{"train_examples": 39062, "win_length": 400, "norm": "batchnorm", "weight_decay": 0.06}
Rows from block 3 of a small self-supervised audio encoder (BEST-RQ), named by matrix and row number. Rows with one number belong to one channel. Each number is 50 + 15 x the weight over its row's rms, rounded and kept within 0 to 99. All counts start at 0. After the name is the row's rms in percent of the matrix's.
After each channel's rows are labels from the 100 clips, of 14976, where the channel reaches its highest value: "peak on" is the class under the peak. Only what is clearly more common there than usual is listed. The data: synthesized solo parts of chorales (CocoChorales).
# convs0: first width-7 conv (model.blocks.3.convs.0.weight, 192x192x7, each kernel summed), inputs 0-95
# convs1: second width-7 conv (model.blocks.3.convs.1.weight, 192x192x7, transposed, each kernel summed), outputs 0-95

convs0.6 085:37 07 66 49 67 49 28 48 59 56 27 23 25 61 51 81 34 36 46 61 74 32 47 37 56 64 42 51 60 64 24 33 55 35 49 43 56 53 60 44 43 43 57 47 52 56 57 49 49 72 45 44 67 31 43 44 20 52 28 34 46 62 44 53 54 56 58 42 54 52 34 40 52 64 40 36 44 33 28 71 52 65 58 63 61 31 42 64 39 46 36 38 47 47 42 51
convs1.6 077:62 63 55 50 56 64 36 59 73 41 44 65 62 36 21 28 15 36 50 56 55 52 32 45 46 50 36 41 46 30 58 56 40 64 51 36 63 50 42 11 70 22 56 35 59 24 63 52 32 62 48 40 54 45 31 37 29 22 50 56 33 44 33 61 43 58 35 59 55 62 37 44 45 46 38 39 59 66 58 23 43 57 35 19 33 53 33 57 42 55 44 28 65 47 57 47
peak on: A#4

convs0.18 099:54 33 65 49 50 54 39 39 60 43 29 48 29 31 68 55 46 34 61 39 73 40 47 70 43 43 47 70 65 76 24 40 19 41 60 41 66 58 39 57 47 64 48 48 22 50 19 79 45 54 53 38 72 62 51 23 40 73 54 43 45 41 38 29 41 47 42 40 48 58 30 10 41 68 58 36 36 39 45 62 50 42 58 73 76 40 27 55 50 48 33 32 47 41 58 27
convs1.18 058:37 61 42 38 38 56 64 66 70 61 40 73 52 35 24 77 21 62 53 47 39 26 46 41 56 50 56 30 41 24 78 45 48 53 51 38 38 46 41 32 76 28 39 43 94 42 83 44 56 62 53 39 32 42 63 66 30 39 38 58 57 44 32 37 25 62 64 76 57 58 44 34 54 32 34 25 61 47 48 34 65 58 41 42 40 67 31 61 44 59 65 66 47 30 55 45
peak on: C4

convs0.25 110:60 20 59 58 60 50 41 41 37 37 20 42 28 49 39 61 42 50 53 58 49 29 52 53 43 67 56 50 48 46 10 44 60 49 52 67 45 51 70 49 33 45 55 80 48 52 41 49 33 41 46 52 55 69 59 27 23 57 26 32 39 60 45 61 46 29 48 63 65 52 35 52 35 38 42 53 29 38 45 34 38 59 56 67 64 19 42 45 50 34 43 65 38 38 81 59
convs1.25 085:55 68 53 49 62 73 31 62 66 37 45 70 58 34 18 25 12 40 65 62 67 53 39 45 51 54 21 31 54 31 70 59 40 76 62 34 60 53 29 31 66 27 43 19 55 46 49 58 45 67 51 46 46 53 34 30 40 34 58 57 38 34 43 48 46 66 32 60 58 63 35 47 60 42 39 42 59 66 53 39 39 59 33 27 36 59 32 57 42 63 44 25 52 55 57 41
peak on: C#5; A5

convs0.22 099:59 23 51 46 39 77 27 54 23 60 58 73 53 41 44 76 46 55 58 25 64 26 45 59 22 32 41 65 53 57 24 32 51 65 55 42 49 42 57 51 43 45 29 70 30 55 52 64 43 50 58 43 59 71 60 15 32 66 51 33 27 71 34 30 26 36 64 55 40 38 50 66 62 36 51 63 74 60 47 41 29 43 61 63 53 30 55 67 61 43 34 56 13 37 75 40
convs1.22 070:63 84 72 69 66 65 41 68 72 43 67 64 77 50 43 47 42 32 83 70 67 63 50 38 43 73 44 51 64 49 53 67 68 60 58 50 62 65 51 39 68 48 75 46 77 52 72 60 40 63 64 57 43 61 42 55 35 44 75 73 53 57 28 66 44 51 33 69 63 61 41 58 74 60 69 45 49 64 57 45 32 64 45 51 33 83 46 68 40 68 41 37 67 62 55 50
peak on: A3; D#5

convs0.13 081:52 51 40 47 71 68 49 60 65 51 29 46 09 60 72 73 49 20 63 60 48 35 25 58 44 60 51 67 35 23 24 66 45 60 70 42 57 48 59 49 59 61 49 43 28 53 54 59 57 51 45 46 45 60 36 25 25 60 49 18 44 47 42 52 72 58 35 34 41 31 49 56 43 78 49 64 28 72 29 51 44 79 55 70 41 44 35 68 37 39 27 56 40 21 65 42
convs1.13 069:51 61 61 54 56 59 34 66 60 28 60 66 69 40 26 33 38 43 59 61 62 70 27 22 53 66 47 51 51 40 59 52 69 58 79 46 64 64 25 29 53 35 59 36 76 47 61 57 15 72 61 57 43 62 42 35 37 35 58 77 30 57 49 60 49 58 41 52 67 53 34 59 58 47 54 42 48 55 58 25 41 57 37 41 42 76 35 58 34 61 39 24 57 59 52 55
peak on: E5; F5

convs0.145 075:16 60 54 87 46 37 18 60 44 36 50 47 62 51 43 30 47 38 44 54 39 61 66 33 55 51 58 28 51 33 50 54 64 57 58 59 51 32 48 28 82 57 53 42 52 89 70 39 53 46 33 63 33 68 68 68 81 36 53 91 58 66 30 41 40 58 40 60 50 67 76 70 64 33 47 38 69 38 59 61 69 47 25 51 63 46 40 56 71 78 78 64 67 64 53 78
convs1.145 085:41 36 32 23 28 28 64 38 33 61 37 33 32 47 58 53 53 53 23 40 34 36 48 61 66 31 52 51 28 59 66 32 30 32 39 58 37 24 59 57 24 52 29 51 38 44 33 33 48 33 38 32 37 35 59 59 58 61 29 29 62 27 64 29 29 29 57 23 32 25 52 32 27 28 26 58 34 28 32 48 60 33 55 54 53 27 60 27 50 26 52 59 32 40 35 33
peak on: silence

convs0.157 191:52 27 34 49 57 59 56 31 79 69 29 54 29 48 65 46 37 41 73 38 80 41 39 46 43 33 43 58 72 80 18 43 27 53 51 51 56 65 55 61 55 55 64 54 31 42 44 52 59 58 61 43 63 46 48 31 25 43 29 30 47 39 30 39 58 45 53 35 51 54 31 34 23 47 58 34 26 46 32 61 62 58 59 56 66 26 42 44 35 37 25 38 41 37 46 43
convs1.157 079:27 34 24 30 27 40 63 61 52 62 26 47 32 46 36 55 40 60 33 36 39 22 50 59 66 33 57 42 29 35 76 25 29 41 34 47 39 33 41 39 45 50 12 44 57 44 55 41 47 40 41 29 32 35 55 59 44 51 24 46 46 25 49 27 29 43 59 43 29 50 47 24 37 13 18 41 44 36 42 39 70 48 48 41 51 35 41 32 63 38 63 59 32 30 36 32
peak on: D4

convs0.19 149:29 43 56 35 69 45 74 33 58 11 45 57 44 63 35 27 52 59 39 65 36 35 25 36 44 43 37 16 73 57 37 58 45 62 32 78 45 66 73 40 60 35 82 57 52 46 72 56 39 55 63 66 34 54 52 52 43 38 58 46 66 40 45 75 68 61 37 42 52 23 45 39 40 14 33 37 41 50 57 79 73 56 45 25 33 42 55 46 29 22 46 49 41 64 21 75
convs1.19 097:44 27 42 55 61 64 31 49 51 46 46 51 47 23 28 41 19 52 65 39 58 72 36 43 68 41 35 29 30 42 73 49 47 48 45 38 53 47 12 25 52 32 21 16 44 32 48 50 41 61 39 36 37 58 39 13 52 39 48 45 41 47 51 46 54 59 57 59 62 60 22 42 55 54 31 40 75 48 39 33 52 46 18 22 45 35 26 49 37 56 41 37 41 46 46 40
peak on: A#4

convs0.64 098:58 42 51 62 65 56 42 48 35 53 34 29 33 51 47 38 48 42 64 34 73 42 59 62 53 28 57 55 40 78 40 45 42 53 68 56 48 69 70 74 51 52 65 55 49 30 43 53 42 51 61 55 40 37 54 40 29 22 67 43 33 50 41 59 72 39 38 47 88 85 55 46 39 08 47 27 17 74 56 74 67 61 52 60 69 04 43 27 60 64 42 57 61 35 16 41
convs1.64 075:48 49 44 46 52 60 41 63 69 38 42 56 42 26 17 31 17 44 59 52 52 58 40 21 63 54 42 34 38 33 63 51 56 48 51 34 45 47 27 25 54 24 34 28 68 41 58 44 08 58 38 60 37 46 40 41 24 30 41 55 24 42 44 43 42 38 42 58 54 57 35 30 55 41 31 36 54 53 55 30 46 58 25 34 29 59 33 54 38 48 43 26 45 61 51 41
peak on: E5

convs0.92 094:47 28 59 51 56 70 35 49 28 65 38 44 28 62 52 41 54 23 27 67 40 54 18 70 49 32 43 42 41 53 47 17 45 47 53 05 62 64 56 56 76 61 43 34 29 45 39 79 64 59 49 55 12 43 62 23 33 46 45 22 54 40 41 54 56 41 41 60 45 51 42 16 50 54 51 53 45 52 60 70 46 66 92 40 65 24 36 75 66 55 43 51 22 21 59 43
convs1.92 062:38 65 56 57 52 64 36 69 67 36 55 70 69 35 23 57 38 54 68 52 69 59 42 34 43 60 43 44 57 32 61 66 74 64 64 45 71 52 28 23 59 34 68 38 80 36 71 60 31 66 59 54 49 51 34 37 35 39 73 71 46 54 30 58 42 59 51 69 65 55 39 48 72 56 64 35 62 57 46 37 31 48 30 40 30 81 43 75 42 51 36 30 64 53 61 55
peak on: G#5

convs0.174 105:47 13 37 49 59 57 66 57 87 45 44 63 29 56 58 42 66 23 26 58 63 53 56 53 59 59 35 39 58 59 43 54 60 49 58 23 59 52 39 88 29 65 43 45 42 41 42 65 35 30 71 54 75 61 47 39 48 58 52 53 65 40 55 37 38 33 47 40 62 58 39 38 48 47 51 47 57 42 29 81 53 38 48 59 75 50 20 49 35 42 46 63 90 30 50 51
convs1.174 080:52 65 62 32 51 45 43 61 62 33 44 71 53 31 20 53 12 52 65 66 51 51 37 45 53 49 44 21 48 25 67 50 40 68 54 39 55 31 39 16 73 25 40 31 66 41 71 51 37 53 40 49 18 36 38 42 26 33 62 53 39 52 40 48 46 54 39 65 45 53 32 32 54 39 44 40 73 54 55 35 55 59 32 32 32 66 36 58 52 54 51 37 52 50 58 43
peak on: C4

convs0.180 081:56 00 74 35 44 63 49 49 59 55 36 57 31 52 80 54 45 60 52 36 63 34 57 43 49 46 59 51 53 59 28 50 54 44 51 54 68 57 49 63 60 56 46 51 35 42 30 60 47 46 48 48 77 57 54 24 37 70 51 17 38 58 40 36 37 40 53 32 33 43 27 12 53 66 58 53 50 66 44 78 38 44 64 51 57 32 16 43 40 40 39 54 42 33 52 52
convs1.180 074:59 69 41 59 58 66 37 61 59 20 48 73 64 31 22 41 33 27 64 60 54 58 30 30 49 56 45 44 45 47 61 51 46 54 64 37 55 47 44 22 58 20 49 39 77 36 75 46 26 64 57 51 40 53 34 41 25 28 56 61 45 53 27 54 43 48 30 54 59 48 32 51 49 40 50 30 48 55 47 25 44 46 29 37 28 71 33 51 34 53 31 25 72 50 59 45
peak on: G#4

convs0.5 085:41 68 26 71 43 55 38 37 51 55 60 44 57 49 41 42 49 71 57 27 53 50 39 35 32 31 69 33 45 43 59 46 71 43 60 60 31 62 71 48 62 20 38 43 61 57 56 50 49 35 57 63 34 71 56 68 37 30 77 54 68 78 50 52 47 51 46 73 58 46 67 72 74 82 21 49 76 69 75 59 63 71 46 23 54 72 39 39 58 78 86 37 69 44 31 46
convs1.5 121:40 36 34 35 38 25 67 33 39 62 34 35 36 57 65 65 56 60 35 41 39 31 68 63 60 36 57 60 25 59 61 31 27 32 33 59 34 30 58 67 30 67 35 65 37 62 39 33 58 31 33 31 33 27 60 72 60 74 29 36 53 32 64 34 37 32 58 32 28 29 61 37 33 30 39 57 36 25 38 62 64 32 66 64 59 29 60 28 59 24 60 79 35 33 41 35
peak on: silence

convs0.158 088:45 32 76 51 68 73 44 82 23 43 76 60 28 44 41 10 29 32 50 68 85 32 36 50 28 39 41 15 41 56 33 50 57 36 48 52 58 51 44 57 55 39 71 55 31 40 57 62 56 34 48 62 46 31 47 50 27 84 48 29 56 32 21 62 68 32 26 50 59 53 39 60 33 70 58 29 42 65 50 34 39 75 53 22 33 58 23 38 46 48 48 48 30 28 31 50
convs1.158 079:52 49 44 53 47 60 42 52 72 31 42 65 53 26 21 36 18 54 71 55 55 62 33 36 56 68 25 37 52 41 78 59 54 68 53 39 50 52 22 34 61 15 49 20 67 47 52 56 37 61 49 47 44 51 26 37 48 34 60 53 40 39 40 48 43 57 36 56 62 42 25 52 68 56 43 37 76 56 60 37 36 46 18 29 31 61 32 60 39 55 45 28 55 57 60 49
peak on: F#4

convs0.133 082:39 29 64 29 61 44 42 49 70 64 42 42 22 22 45 59 34 56 62 42 65 52 50 59 64 21 59 88 62 56 16 53 50 55 42 55 47 68 58 56 50 48 67 44 30 37 31 62 45 39 47 53 61 20 52 24 33 55 50 40 27 70 15 60 22 51 41 46 46 59 27 71 43 50 57 48 36 64 31 50 57 38 37 72 67 12 41 45 41 60 47 65 25 36 73 51
convs1.133 077:54 59 45 66 56 61 38 61 66 26 47 69 58 44 13 27 30 31 59 58 66 45 22 36 54 56 40 29 44 34 66 58 64 58 65 33 58 47 38 38 55 20 46 31 76 34 70 50 34 68 63 53 51 64 36 28 30 37 56 54 35 40 38 60 48 61 42 55 61 57 40 51 55 37 43 34 62 56 56 30 39 58 27 34 30 63 41 54 29 63 26 13 62 54 56 49
peak on: D#4; C#5

convs0.68 108:36 26 47 70 61 62 62 46 72 51 37 66 51 41 61 98 52 60 35 43 73 67 52 52 63 42 64 69 64 62 53 49 59 65 41 59 36 36 49 60 53 69 73 51 41 52 56 51 35 28 42 70 59 46 46 18 51 51 38 37 48 55 27 73 44 40 39 59 53 35 50 61 47 35 44 47 36 36 32 60 57 27 38 56 63 18 07 52 47 35 43 51 59 49 57 61
convs1.68 091:55 45 47 41 41 57 27 51 60 31 45 59 43 33 20 32 21 34 45 56 57 46 27 44 53 52 32 12 43 31 64 49 45 54 49 40 61 32 37 31 60 28 38 33 46 31 53 50 30 45 45 43 38 50 24 24 26 29 57 51 30 50 42 42 45 52 48 47 44 49 30 31 52 45 36 40 68 53 47 26 52 54 28 25 38 53 36 50 24 44 42 31 48 50 48 39
peak on: C#5

convs0.98 093:55 61 57 67 62 36 58 56 25 54 66 56 34 58 36 25 59 48 32 33 00 75 64 78 56 50 58 64 50 58 68 47 38 54 54 39 58 57 55 32 59 31 45 54 52 51 41 21 38 36 58 48 36 35 46 61 58 68 34 67 58 40 57 49 20 67 52 69 73 65 37 44 61 65 54 60 56 53 53 59 53 55 66 53 49 81 60 63 81 44 66 71 48 82 49 41
convs1.98 109:36 47 42 47 38 20 70 47 36 74 34 41 44 64 75 66 63 68 33 39 42 35 76 60 46 46 64 64 37 54 67 32 41 36 34 64 37 39 59 68 31 72 41 71 43 63 44 41 74 37 39 44 33 40 68 80 61 68 34 44 67 37 51 43 36 47 65 43 32 35 68 33 39 44 46 53 43 38 39 64 61 37 64 72 67 28 60 38 63 41 70 74 39 43 34 41
peak on: silence

convs0.94 177:58 10 59 42 49 71 58 46 83 50 30 51 25 44 73 42 45 33 68 41 80 33 36 46 44 56 45 67 68 87 14 48 47 51 55 49 66 58 40 70 31 43 55 60 30 43 36 55 47 67 60 50 55 59 58 28 26 61 56 29 32 45 41 41 42 31 63 33 56 73 54 29 29 46 58 51 47 35 39 57 52 36 59 62 66 31 46 46 49 36 37 50 48 26 53 31
convs1.94 072:37 59 34 29 30 31 67 50 50 58 21 59 31 40 42 59 36 60 39 43 38 20 66 72 68 35 56 34 33 33 76 20 22 56 39 37 37 26 51 42 52 65 26 54 59 52 60 40 47 42 41 39 36 30 55 72 31 53 27 35 46 31 47 24 30 43 61 56 25 44 48 26 36 16 24 43 51 30 41 46 76 47 57 58 45 44 41 37 58 41 75 61 31 28 41 36
peak on: B2

convs0.15 102:35 16 72 55 63 32 66 47 60 22 46 47 48 61 43 57 41 41 76 74 73 36 50 21 51 46 62 21 17 51 49 46 54 66 57 54 50 50 56 54 46 25 51 56 37 70 67 52 30 47 57 56 53 78 45 61 29 25 55 57 47 54 41 62 50 51 30 38 65 37 64 34 50 47 58 41 43 70 48 52 55 45 60 26 33 21 32 49 46 46 52 44 48 54 45 64
convs1.15 084:52 52 43 40 59 71 42 47 66 43 37 66 56 31 20 17 16 32 49 49 56 78 34 46 56 52 23 30 40 53 66 54 44 57 48 36 46 48 30 25 54 20 38 12 50 33 54 48 40 65 44 37 33 43 30 24 45 40 48 49 45 46 42 42 39 44 44 54 55 58 27 43 47 57 41 39 54 51 41 43 45 61 28 18 35 56 25 47 26 48 29 43 51 52 52 37
peak on: G#4

convs0.170 090:48 16 53 63 50 52 35 72 90 76 49 69 41 31 49 80 56 48 56 44 41 38 40 58 55 50 47 66 52 43 33 49 66 78 59 32 60 20 67 52 38 59 47 30 22 60 33 64 29 53 47 35 55 39 48 41 35 44 65 47 57 65 33 53 50 56 63 18 46 47 43 38 43 64 44 74 60 83 40 41 48 26 51 59 48 18 43 49 44 53 39 55 68 54 72 53
convs1.170 054:64 75 65 62 59 42 34 54 72 17 76 63 63 63 46 24 41 21 55 64 64 69 26 13 60 61 60 49 53 55 42 69 61 57 82 47 55 58 42 46 55 49 64 43 69 36 57 58 34 71 63 54 41 72 43 46 37 37 50 58 31 64 51 69 51 54 24 47 65 52 39 63 54 55 52 51 49 47 61 28 41 54 44 40 54 76 47 57 38 57 25 41 69 59 52 49
peak on: E5; F5

convs0.12 080:56 20 28 53 63 70 40 53 67 46 22 76 16 66 41 58 48 34 44 58 83 32 46 75 57 38 51 51 62 56 38 49 59 30 46 26 51 48 60 60 29 67 55 48 31 51 41 66 30 48 58 48 41 58 45 24 24 48 58 39 35 64 49 49 58 44 43 65 64 44 27 49 57 47 36 74 39 51 36 50 42 43 47 72 59 36 21 50 42 51 29 41 56 35 53 54
convs1.12 084:50 54 61 49 53 57 35 60 71 32 49 67 49 24 23 31 22 41 55 59 58 50 28 37 48 61 38 30 50 34 62 54 48 65 61 41 60 50 25 13 68 21 49 38 63 44 68 46 26 54 54 49 44 47 34 32 22 31 50 64 46 46 38 56 43 46 36 53 55 57 31 44 56 43 53 44 61 50 61 26 49 58 29 27 35 60 29 56 29 42 30 30 60 54 60 45
peak on: A#4

convs0.70 104:33 37 61 42 66 25 56 40 57 48 39 43 45 61 62 46 35 31 61 66 66 65 40 56 61 56 36 41 62 62 50 55 34 37 53 53 50 53 43 67 63 49 69 73 47 44 68 46 37 43 53 69 50 39 73 52 47 20 62 32 53 32 32 65 42 52 42 40 54 67 65 26 35 48 48 27 16 59 50 81 49 44 84 37 59 19 57 45 43 51 30 58 63 37 45 72
convs1.70 083:52 41 44 41 51 67 41 53 50 37 35 56 52 23 25 34 18 50 57 49 60 58 40 44 60 48 32 22 35 40 72 46 52 62 53 38 57 40 21 28 59 25 29 20 41 30 58 47 32 62 45 42 38 61 40 22 34 41 55 53 36 47 43 44 47 51 49 63 55 48 17 37 52 52 26 42 65 58 34 25 60 56 24 20 40 47 32 45 28 51 37 40 44 54 48 39
peak on: C#5; G4

convs0.117 099:45 55 29 46 58 53 11 38 61 52 36 42 42 44 64 38 38 36 70 47 91 35 46 53 44 51 39 72 56 95 18 39 48 68 48 60 50 66 72 70 46 38 51 65 43 41 58 34 59 58 68 45 66 44 55 39 36 50 63 43 26 25 65 48 73 29 56 24 49 68 71 61 48 50 47 48 28 37 56 60 42 55 59 60 45 26 52 35 45 29 25 37 41 21 51 35
convs1.117 062:44 40 38 38 49 51 65 56 54 55 25 57 39 27 26 45 14 65 61 44 46 35 55 50 67 45 54 31 35 16 88 33 39 49 38 35 49 38 34 37 56 35 16 21 72 47 64 53 48 62 36 47 17 54 54 42 23 47 35 60 49 33 39 40 30 60 51 59 41 52 43 35 50 28 25 35 61 42 39 29 70 68 32 33 33 44 35 43 71 67 71 47 40 42 43 36
peak on: C4

convs0.134 082:27 59 37 50 59 54 47 41 89 59 46 18 48 50 75 58 55 42 56 41 50 37 54 56 41 45 32 60 64 38 23 56 31 47 54 64 65 58 54 47 46 39 56 60 21 34 44 68 50 42 42 50 64 88 31 28 62 21 58 36 66 57 57 40 44 50 42 56 56 44 70 51 64 64 39 27 26 51 40 49 40 67 46 42 74 22 34 82 57 56 21 26 71 48 37 37
convs1.134 060:61 57 61 44 49 82 53 67 61 33 38 69 64 30 13 43 31 33 59 59 48 63 37 23 51 56 40 31 46 51 55 44 63 61 64 51 56 68 54 26 68 30 52 31 63 35 76 49 24 65 54 47 49 42 49 46 22 42 55 70 37 55 29 50 43 47 45 55 67 61 22 43 62 51 58 25 56 67 51 29 59 47 40 36 40 78 26 55 32 41 38 56 59 48 59 52
peak on: C4

convs0.115 147:45 39 67 34 66 42 50 63 55 36 30 40 30 59 28 31 58 62 10 39 15 36 29 56 11 44 31 35 56 58 22 61 40 46 31 48 55 46 53 47 45 56 62 48 61 61 65 49 19 33 57 52 71 69 59 63 40 43 58 46 52 51 47 61 68 67 50 48 60 35 44 46 00 43 42 32 49 62 37 81 61 54 74 49 33 60 72 48 38 40 37 35 64 57 18 52
convs1.115 084:47 42 45 58 74 71 29 48 52 39 54 61 53 23 27 44 26 36 69 41 66 90 33 33 74 41 34 41 40 52 64 48 44 43 66 33 42 58 15 24 53 30 27 10 50 28 48 47 52 68 44 40 36 51 50 24 63 40 43 59 46 55 50 45 51 48 58 61 73 61 26 47 58 59 37 41 59 47 48 30 47 47 20 20 52 42 21 41 41 62 26 35 49 48 42 40
peak on: A3

convs0.55 139:47 59 68 45 47 40 41 56 33 56 46 62 52 31 39 82 33 28 51 59 60 47 84 30 39 54 29 66 53 67 29 54 51 51 37 38 66 20 41 25 49 69 47 53 63 14 19 72 35 56 30 46 51 81 44 55 62 45 24 44 61 51 48 57 42 43 45 37 31 54 35 51 29 59 52 34 33 62 49 61 59 68 74 85 59 62 50 64 71 69 14 15 35 49 56 49
convs1.55 096:37 45 40 41 48 53 70 44 41 86 46 44 46 66 68 67 70 66 58 44 36 42 80 59 49 54 64 77 47 66 50 33 54 38 41 60 48 50 65 72 51 83 47 55 40 59 38 45 65 43 40 38 44 44 70 79 71 78 43 44 83 55 51 47 52 54 81 46 45 45 60 48 56 57 44 58 39 55 45 72 61 55 80 71 77 42 64 51 64 47 57 83 39 42 42 47
peak on: F#5

convs0.10 084:42 17 43 49 53 57 23 72 43 74 36 46 38 29 61 54 51 37 52 37 43 41 32 46 55 34 64 95 52 81 37 48 51 57 51 29 56 50 65 35 78 64 51 39 40 62 55 58 47 69 42 65 26 68 69 41 40 30 40 32 42 66 33 32 07 40 67 38 45 58 59 37 40 72 33 34 34 52 26 58 67 49 77 42 54 28 33 64 26 79 19 61 32 35 55 65
convs1.10 061:48 69 54 65 59 64 28 52 59 24 50 77 67 27 33 25 28 37 49 57 60 50 24 34 60 60 31 30 46 35 65 54 56 44 73 45 63 55 26 18 49 20 45 36 65 38 50 49 42 70 61 50 53 60 40 41 42 38 61 71 37 45 49 57 52 58 38 57 52 61 34 46 42 45 41 47 67 55 51 35 37 57 26 25 30 66 34 50 33 53 28 39 65 35 34 42
peak on: E5; A#4

convs0.178 152:29 36 57 67 67 52 34 32 42 46 39 50 55 30 66 77 46 87 55 46 43 63 64 66 50 68 66 59 49 72 37 49 65 71 58 70 52 51 43 45 63 42 47 28 55 51 52 39 63 81 53 60 24 22 54 25 24 15 46 44 62 63 31 57 42 40 43 47 65 47 53 64 58 33 44 37 26 55 60 60 36 36 32 46 63 32 33 76 54 49 40 68 37 22 48 70
convs1.178 084:54 48 31 51 54 58 33 55 65 27 44 53 43 46 05 22 28 24 41 53 67 45 18 31 52 37 41 35 33 43 56 46 46 32 56 38 57 49 44 26 48 30 42 31 61 25 56 44 22 44 46 60 48 42 25 38 27 29 51 46 20 45 46 44 43 52 45 49 49 54 43 33 50 44 45 30 52 58 46 22 52 62 30 33 39 51 39 30 34 44 34 32 66 56 55 43
peak on: D4

convs0.81 086:38 26 59 35 52 55 22 48 33 74 42 34 31 17 72 40 29 43 53 49 42 22 58 54 38 39 53 67 34 53 32 45 59 52 39 35 56 33 56 51 43 53 43 62 18 45 39 64 60 39 57 56 62 34 64 22 26 59 53 14 40 49 51 58 42 31 52 53 40 71 34 20 41 54 44 56 51 63 40 33 37 56 61 67 62 14 24 32 60 57 34 64 25 31 56 60
convs1.81 077:62 72 60 72 57 77 41 58 64 36 54 76 76 40 19 30 35 36 73 59 65 59 30 30 48 67 46 39 67 55 55 55 57 56 72 32 58 70 37 36 62 27 70 48 87 47 67 53 41 69 71 56 59 57 47 49 38 39 62 65 42 51 31 57 50 55 39 56 61 58 31 70 64 55 65 29 48 58 54 37 35 53 38 33 30 72 33 61 41 62 33 34 81 62 60 50
peak on: G#4

convs0.32 094:49 56 46 72 56 40 62 47 27 74 53 55 60 46 49 35 47 46 59 42 51 63 72 25 76 45 56 59 65 31 79 41 56 53 74 66 67 36 44 62 72 43 62 52 67 72 83 63 47 76 46 69 35 48 71 70 59 48 55 72 68 64 56 67 42 72 56 69 40 40 63 68 45 46 69 63 66 37 70 53 74 66 44 84 44 53 65 82 73 76 84 59 52 75 73 62
convs1.32 116:43 43 34 22 29 31 57 35 35 52 41 33 36 58 50 48 49 48 19 34 39 37 55 64 71 27 53 45 27 70 62 25 28 30 35 55 35 17 63 55 26 56 31 57 32 38 35 30 53 34 36 28 39 31 56 65 55 53 34 29 53 30 73 27 35 29 54 25 29 37 54 32 23 31 25 59 34 31 33 51 66 32 55 47 54 35 55 20 40 29 51 58 37 29 33 33
peak on: silence

convs0.124 074:45 77 41 77 51 51 38 61 52 71 37 67 45 80 36 68 46 40 55 49 69 56 63 42 64 56 56 50 51 43 73 41 54 53 39 65 59 44 46 10 67 38 64 49 77 43 73 62 61 38 40 60 51 57 56 64 51 38 42 71 47 55 51 80 42 57 39 59 61 52 67 56 53 73 36 66 50 82 55 72 61 64 45 76 44 68 53 50 49 80 68 52 64 63 40 54
convs1.124 120:35 40 30 26 39 28 62 34 31 58 39 31 33 51 53 61 56 58 23 40 33 33 57 60 65 31 60 57 27 65 62 28 32 30 37 58 31 24 57 56 31 57 29 58 35 49 32 30 55 36 35 30 33 28 50 62 58 60 31 34 59 33 68 27 34 29 52 25 29 34 58 31 28 32 32 58 30 22 38 58 63 28 58 57 57 30 51 28 55 25 55 66 37 36 34 35
peak on: silence

convs0.103 095:40 58 31 39 49 53 30 47 49 61 26 62 41 41 67 50 34 31 67 29 99 45 38 51 61 36 67 55 49 85 39 43 31 56 73 47 59 57 45 69 41 53 51 43 46 41 38 64 45 47 76 54 70 33 74 37 25 62 61 20 20 24 45 45 46 46 59 32 54 64 51 44 46 35 59 37 22 70 40 77 50 39 40 53 68 37 55 42 30 53 29 50 46 41 42 44
convs1.103 064:32 49 45 38 48 57 49 66 77 55 21 68 45 37 21 47 20 56 60 49 47 39 54 41 56 55 50 37 31 23 84 33 41 55 43 41 41 44 30 24 69 35 28 33 72 44 75 41 38 50 41 36 27 45 56 51 28 51 43 73 34 45 53 45 31 52 48 71 41 56 38 22 51 38 34 32 53 49 49 22 67 49 32 39 48 52 24 52 60 46 66 60 47 39 58 41
peak on: C4

convs0.173 088:59 32 77 24 56 65 33 57 75 70 46 66 32 54 71 63 54 50 45 48 60 37 52 63 45 46 53 65 65 58 20 39 39 62 45 26 42 37 53 43 48 55 42 48 23 63 51 84 43 75 65 36 50 46 46 17 14 60 43 42 50 40 45 47 50 49 36 45 51 62 58 38 53 43 44 72 52 43 31 50 30 21 45 67 83 32 56 60 50 59 33 34 36 31 75 60
convs1.173 066:57 78 53 62 50 56 41 78 61 33 61 78 66 48 33 30 34 39 62 66 51 59 35 35 49 61 48 38 57 35 49 52 66 63 65 35 55 57 40 25 71 33 71 47 87 40 79 63 51 53 66 60 49 62 46 53 19 40 75 65 38 66 43 69 51 65 34 66 54 60 38 49 64 48 60 34 60 64 66 31 53 62 33 46 42 82 27 69 36 66 43 31 66 57 61 52
peak on: A3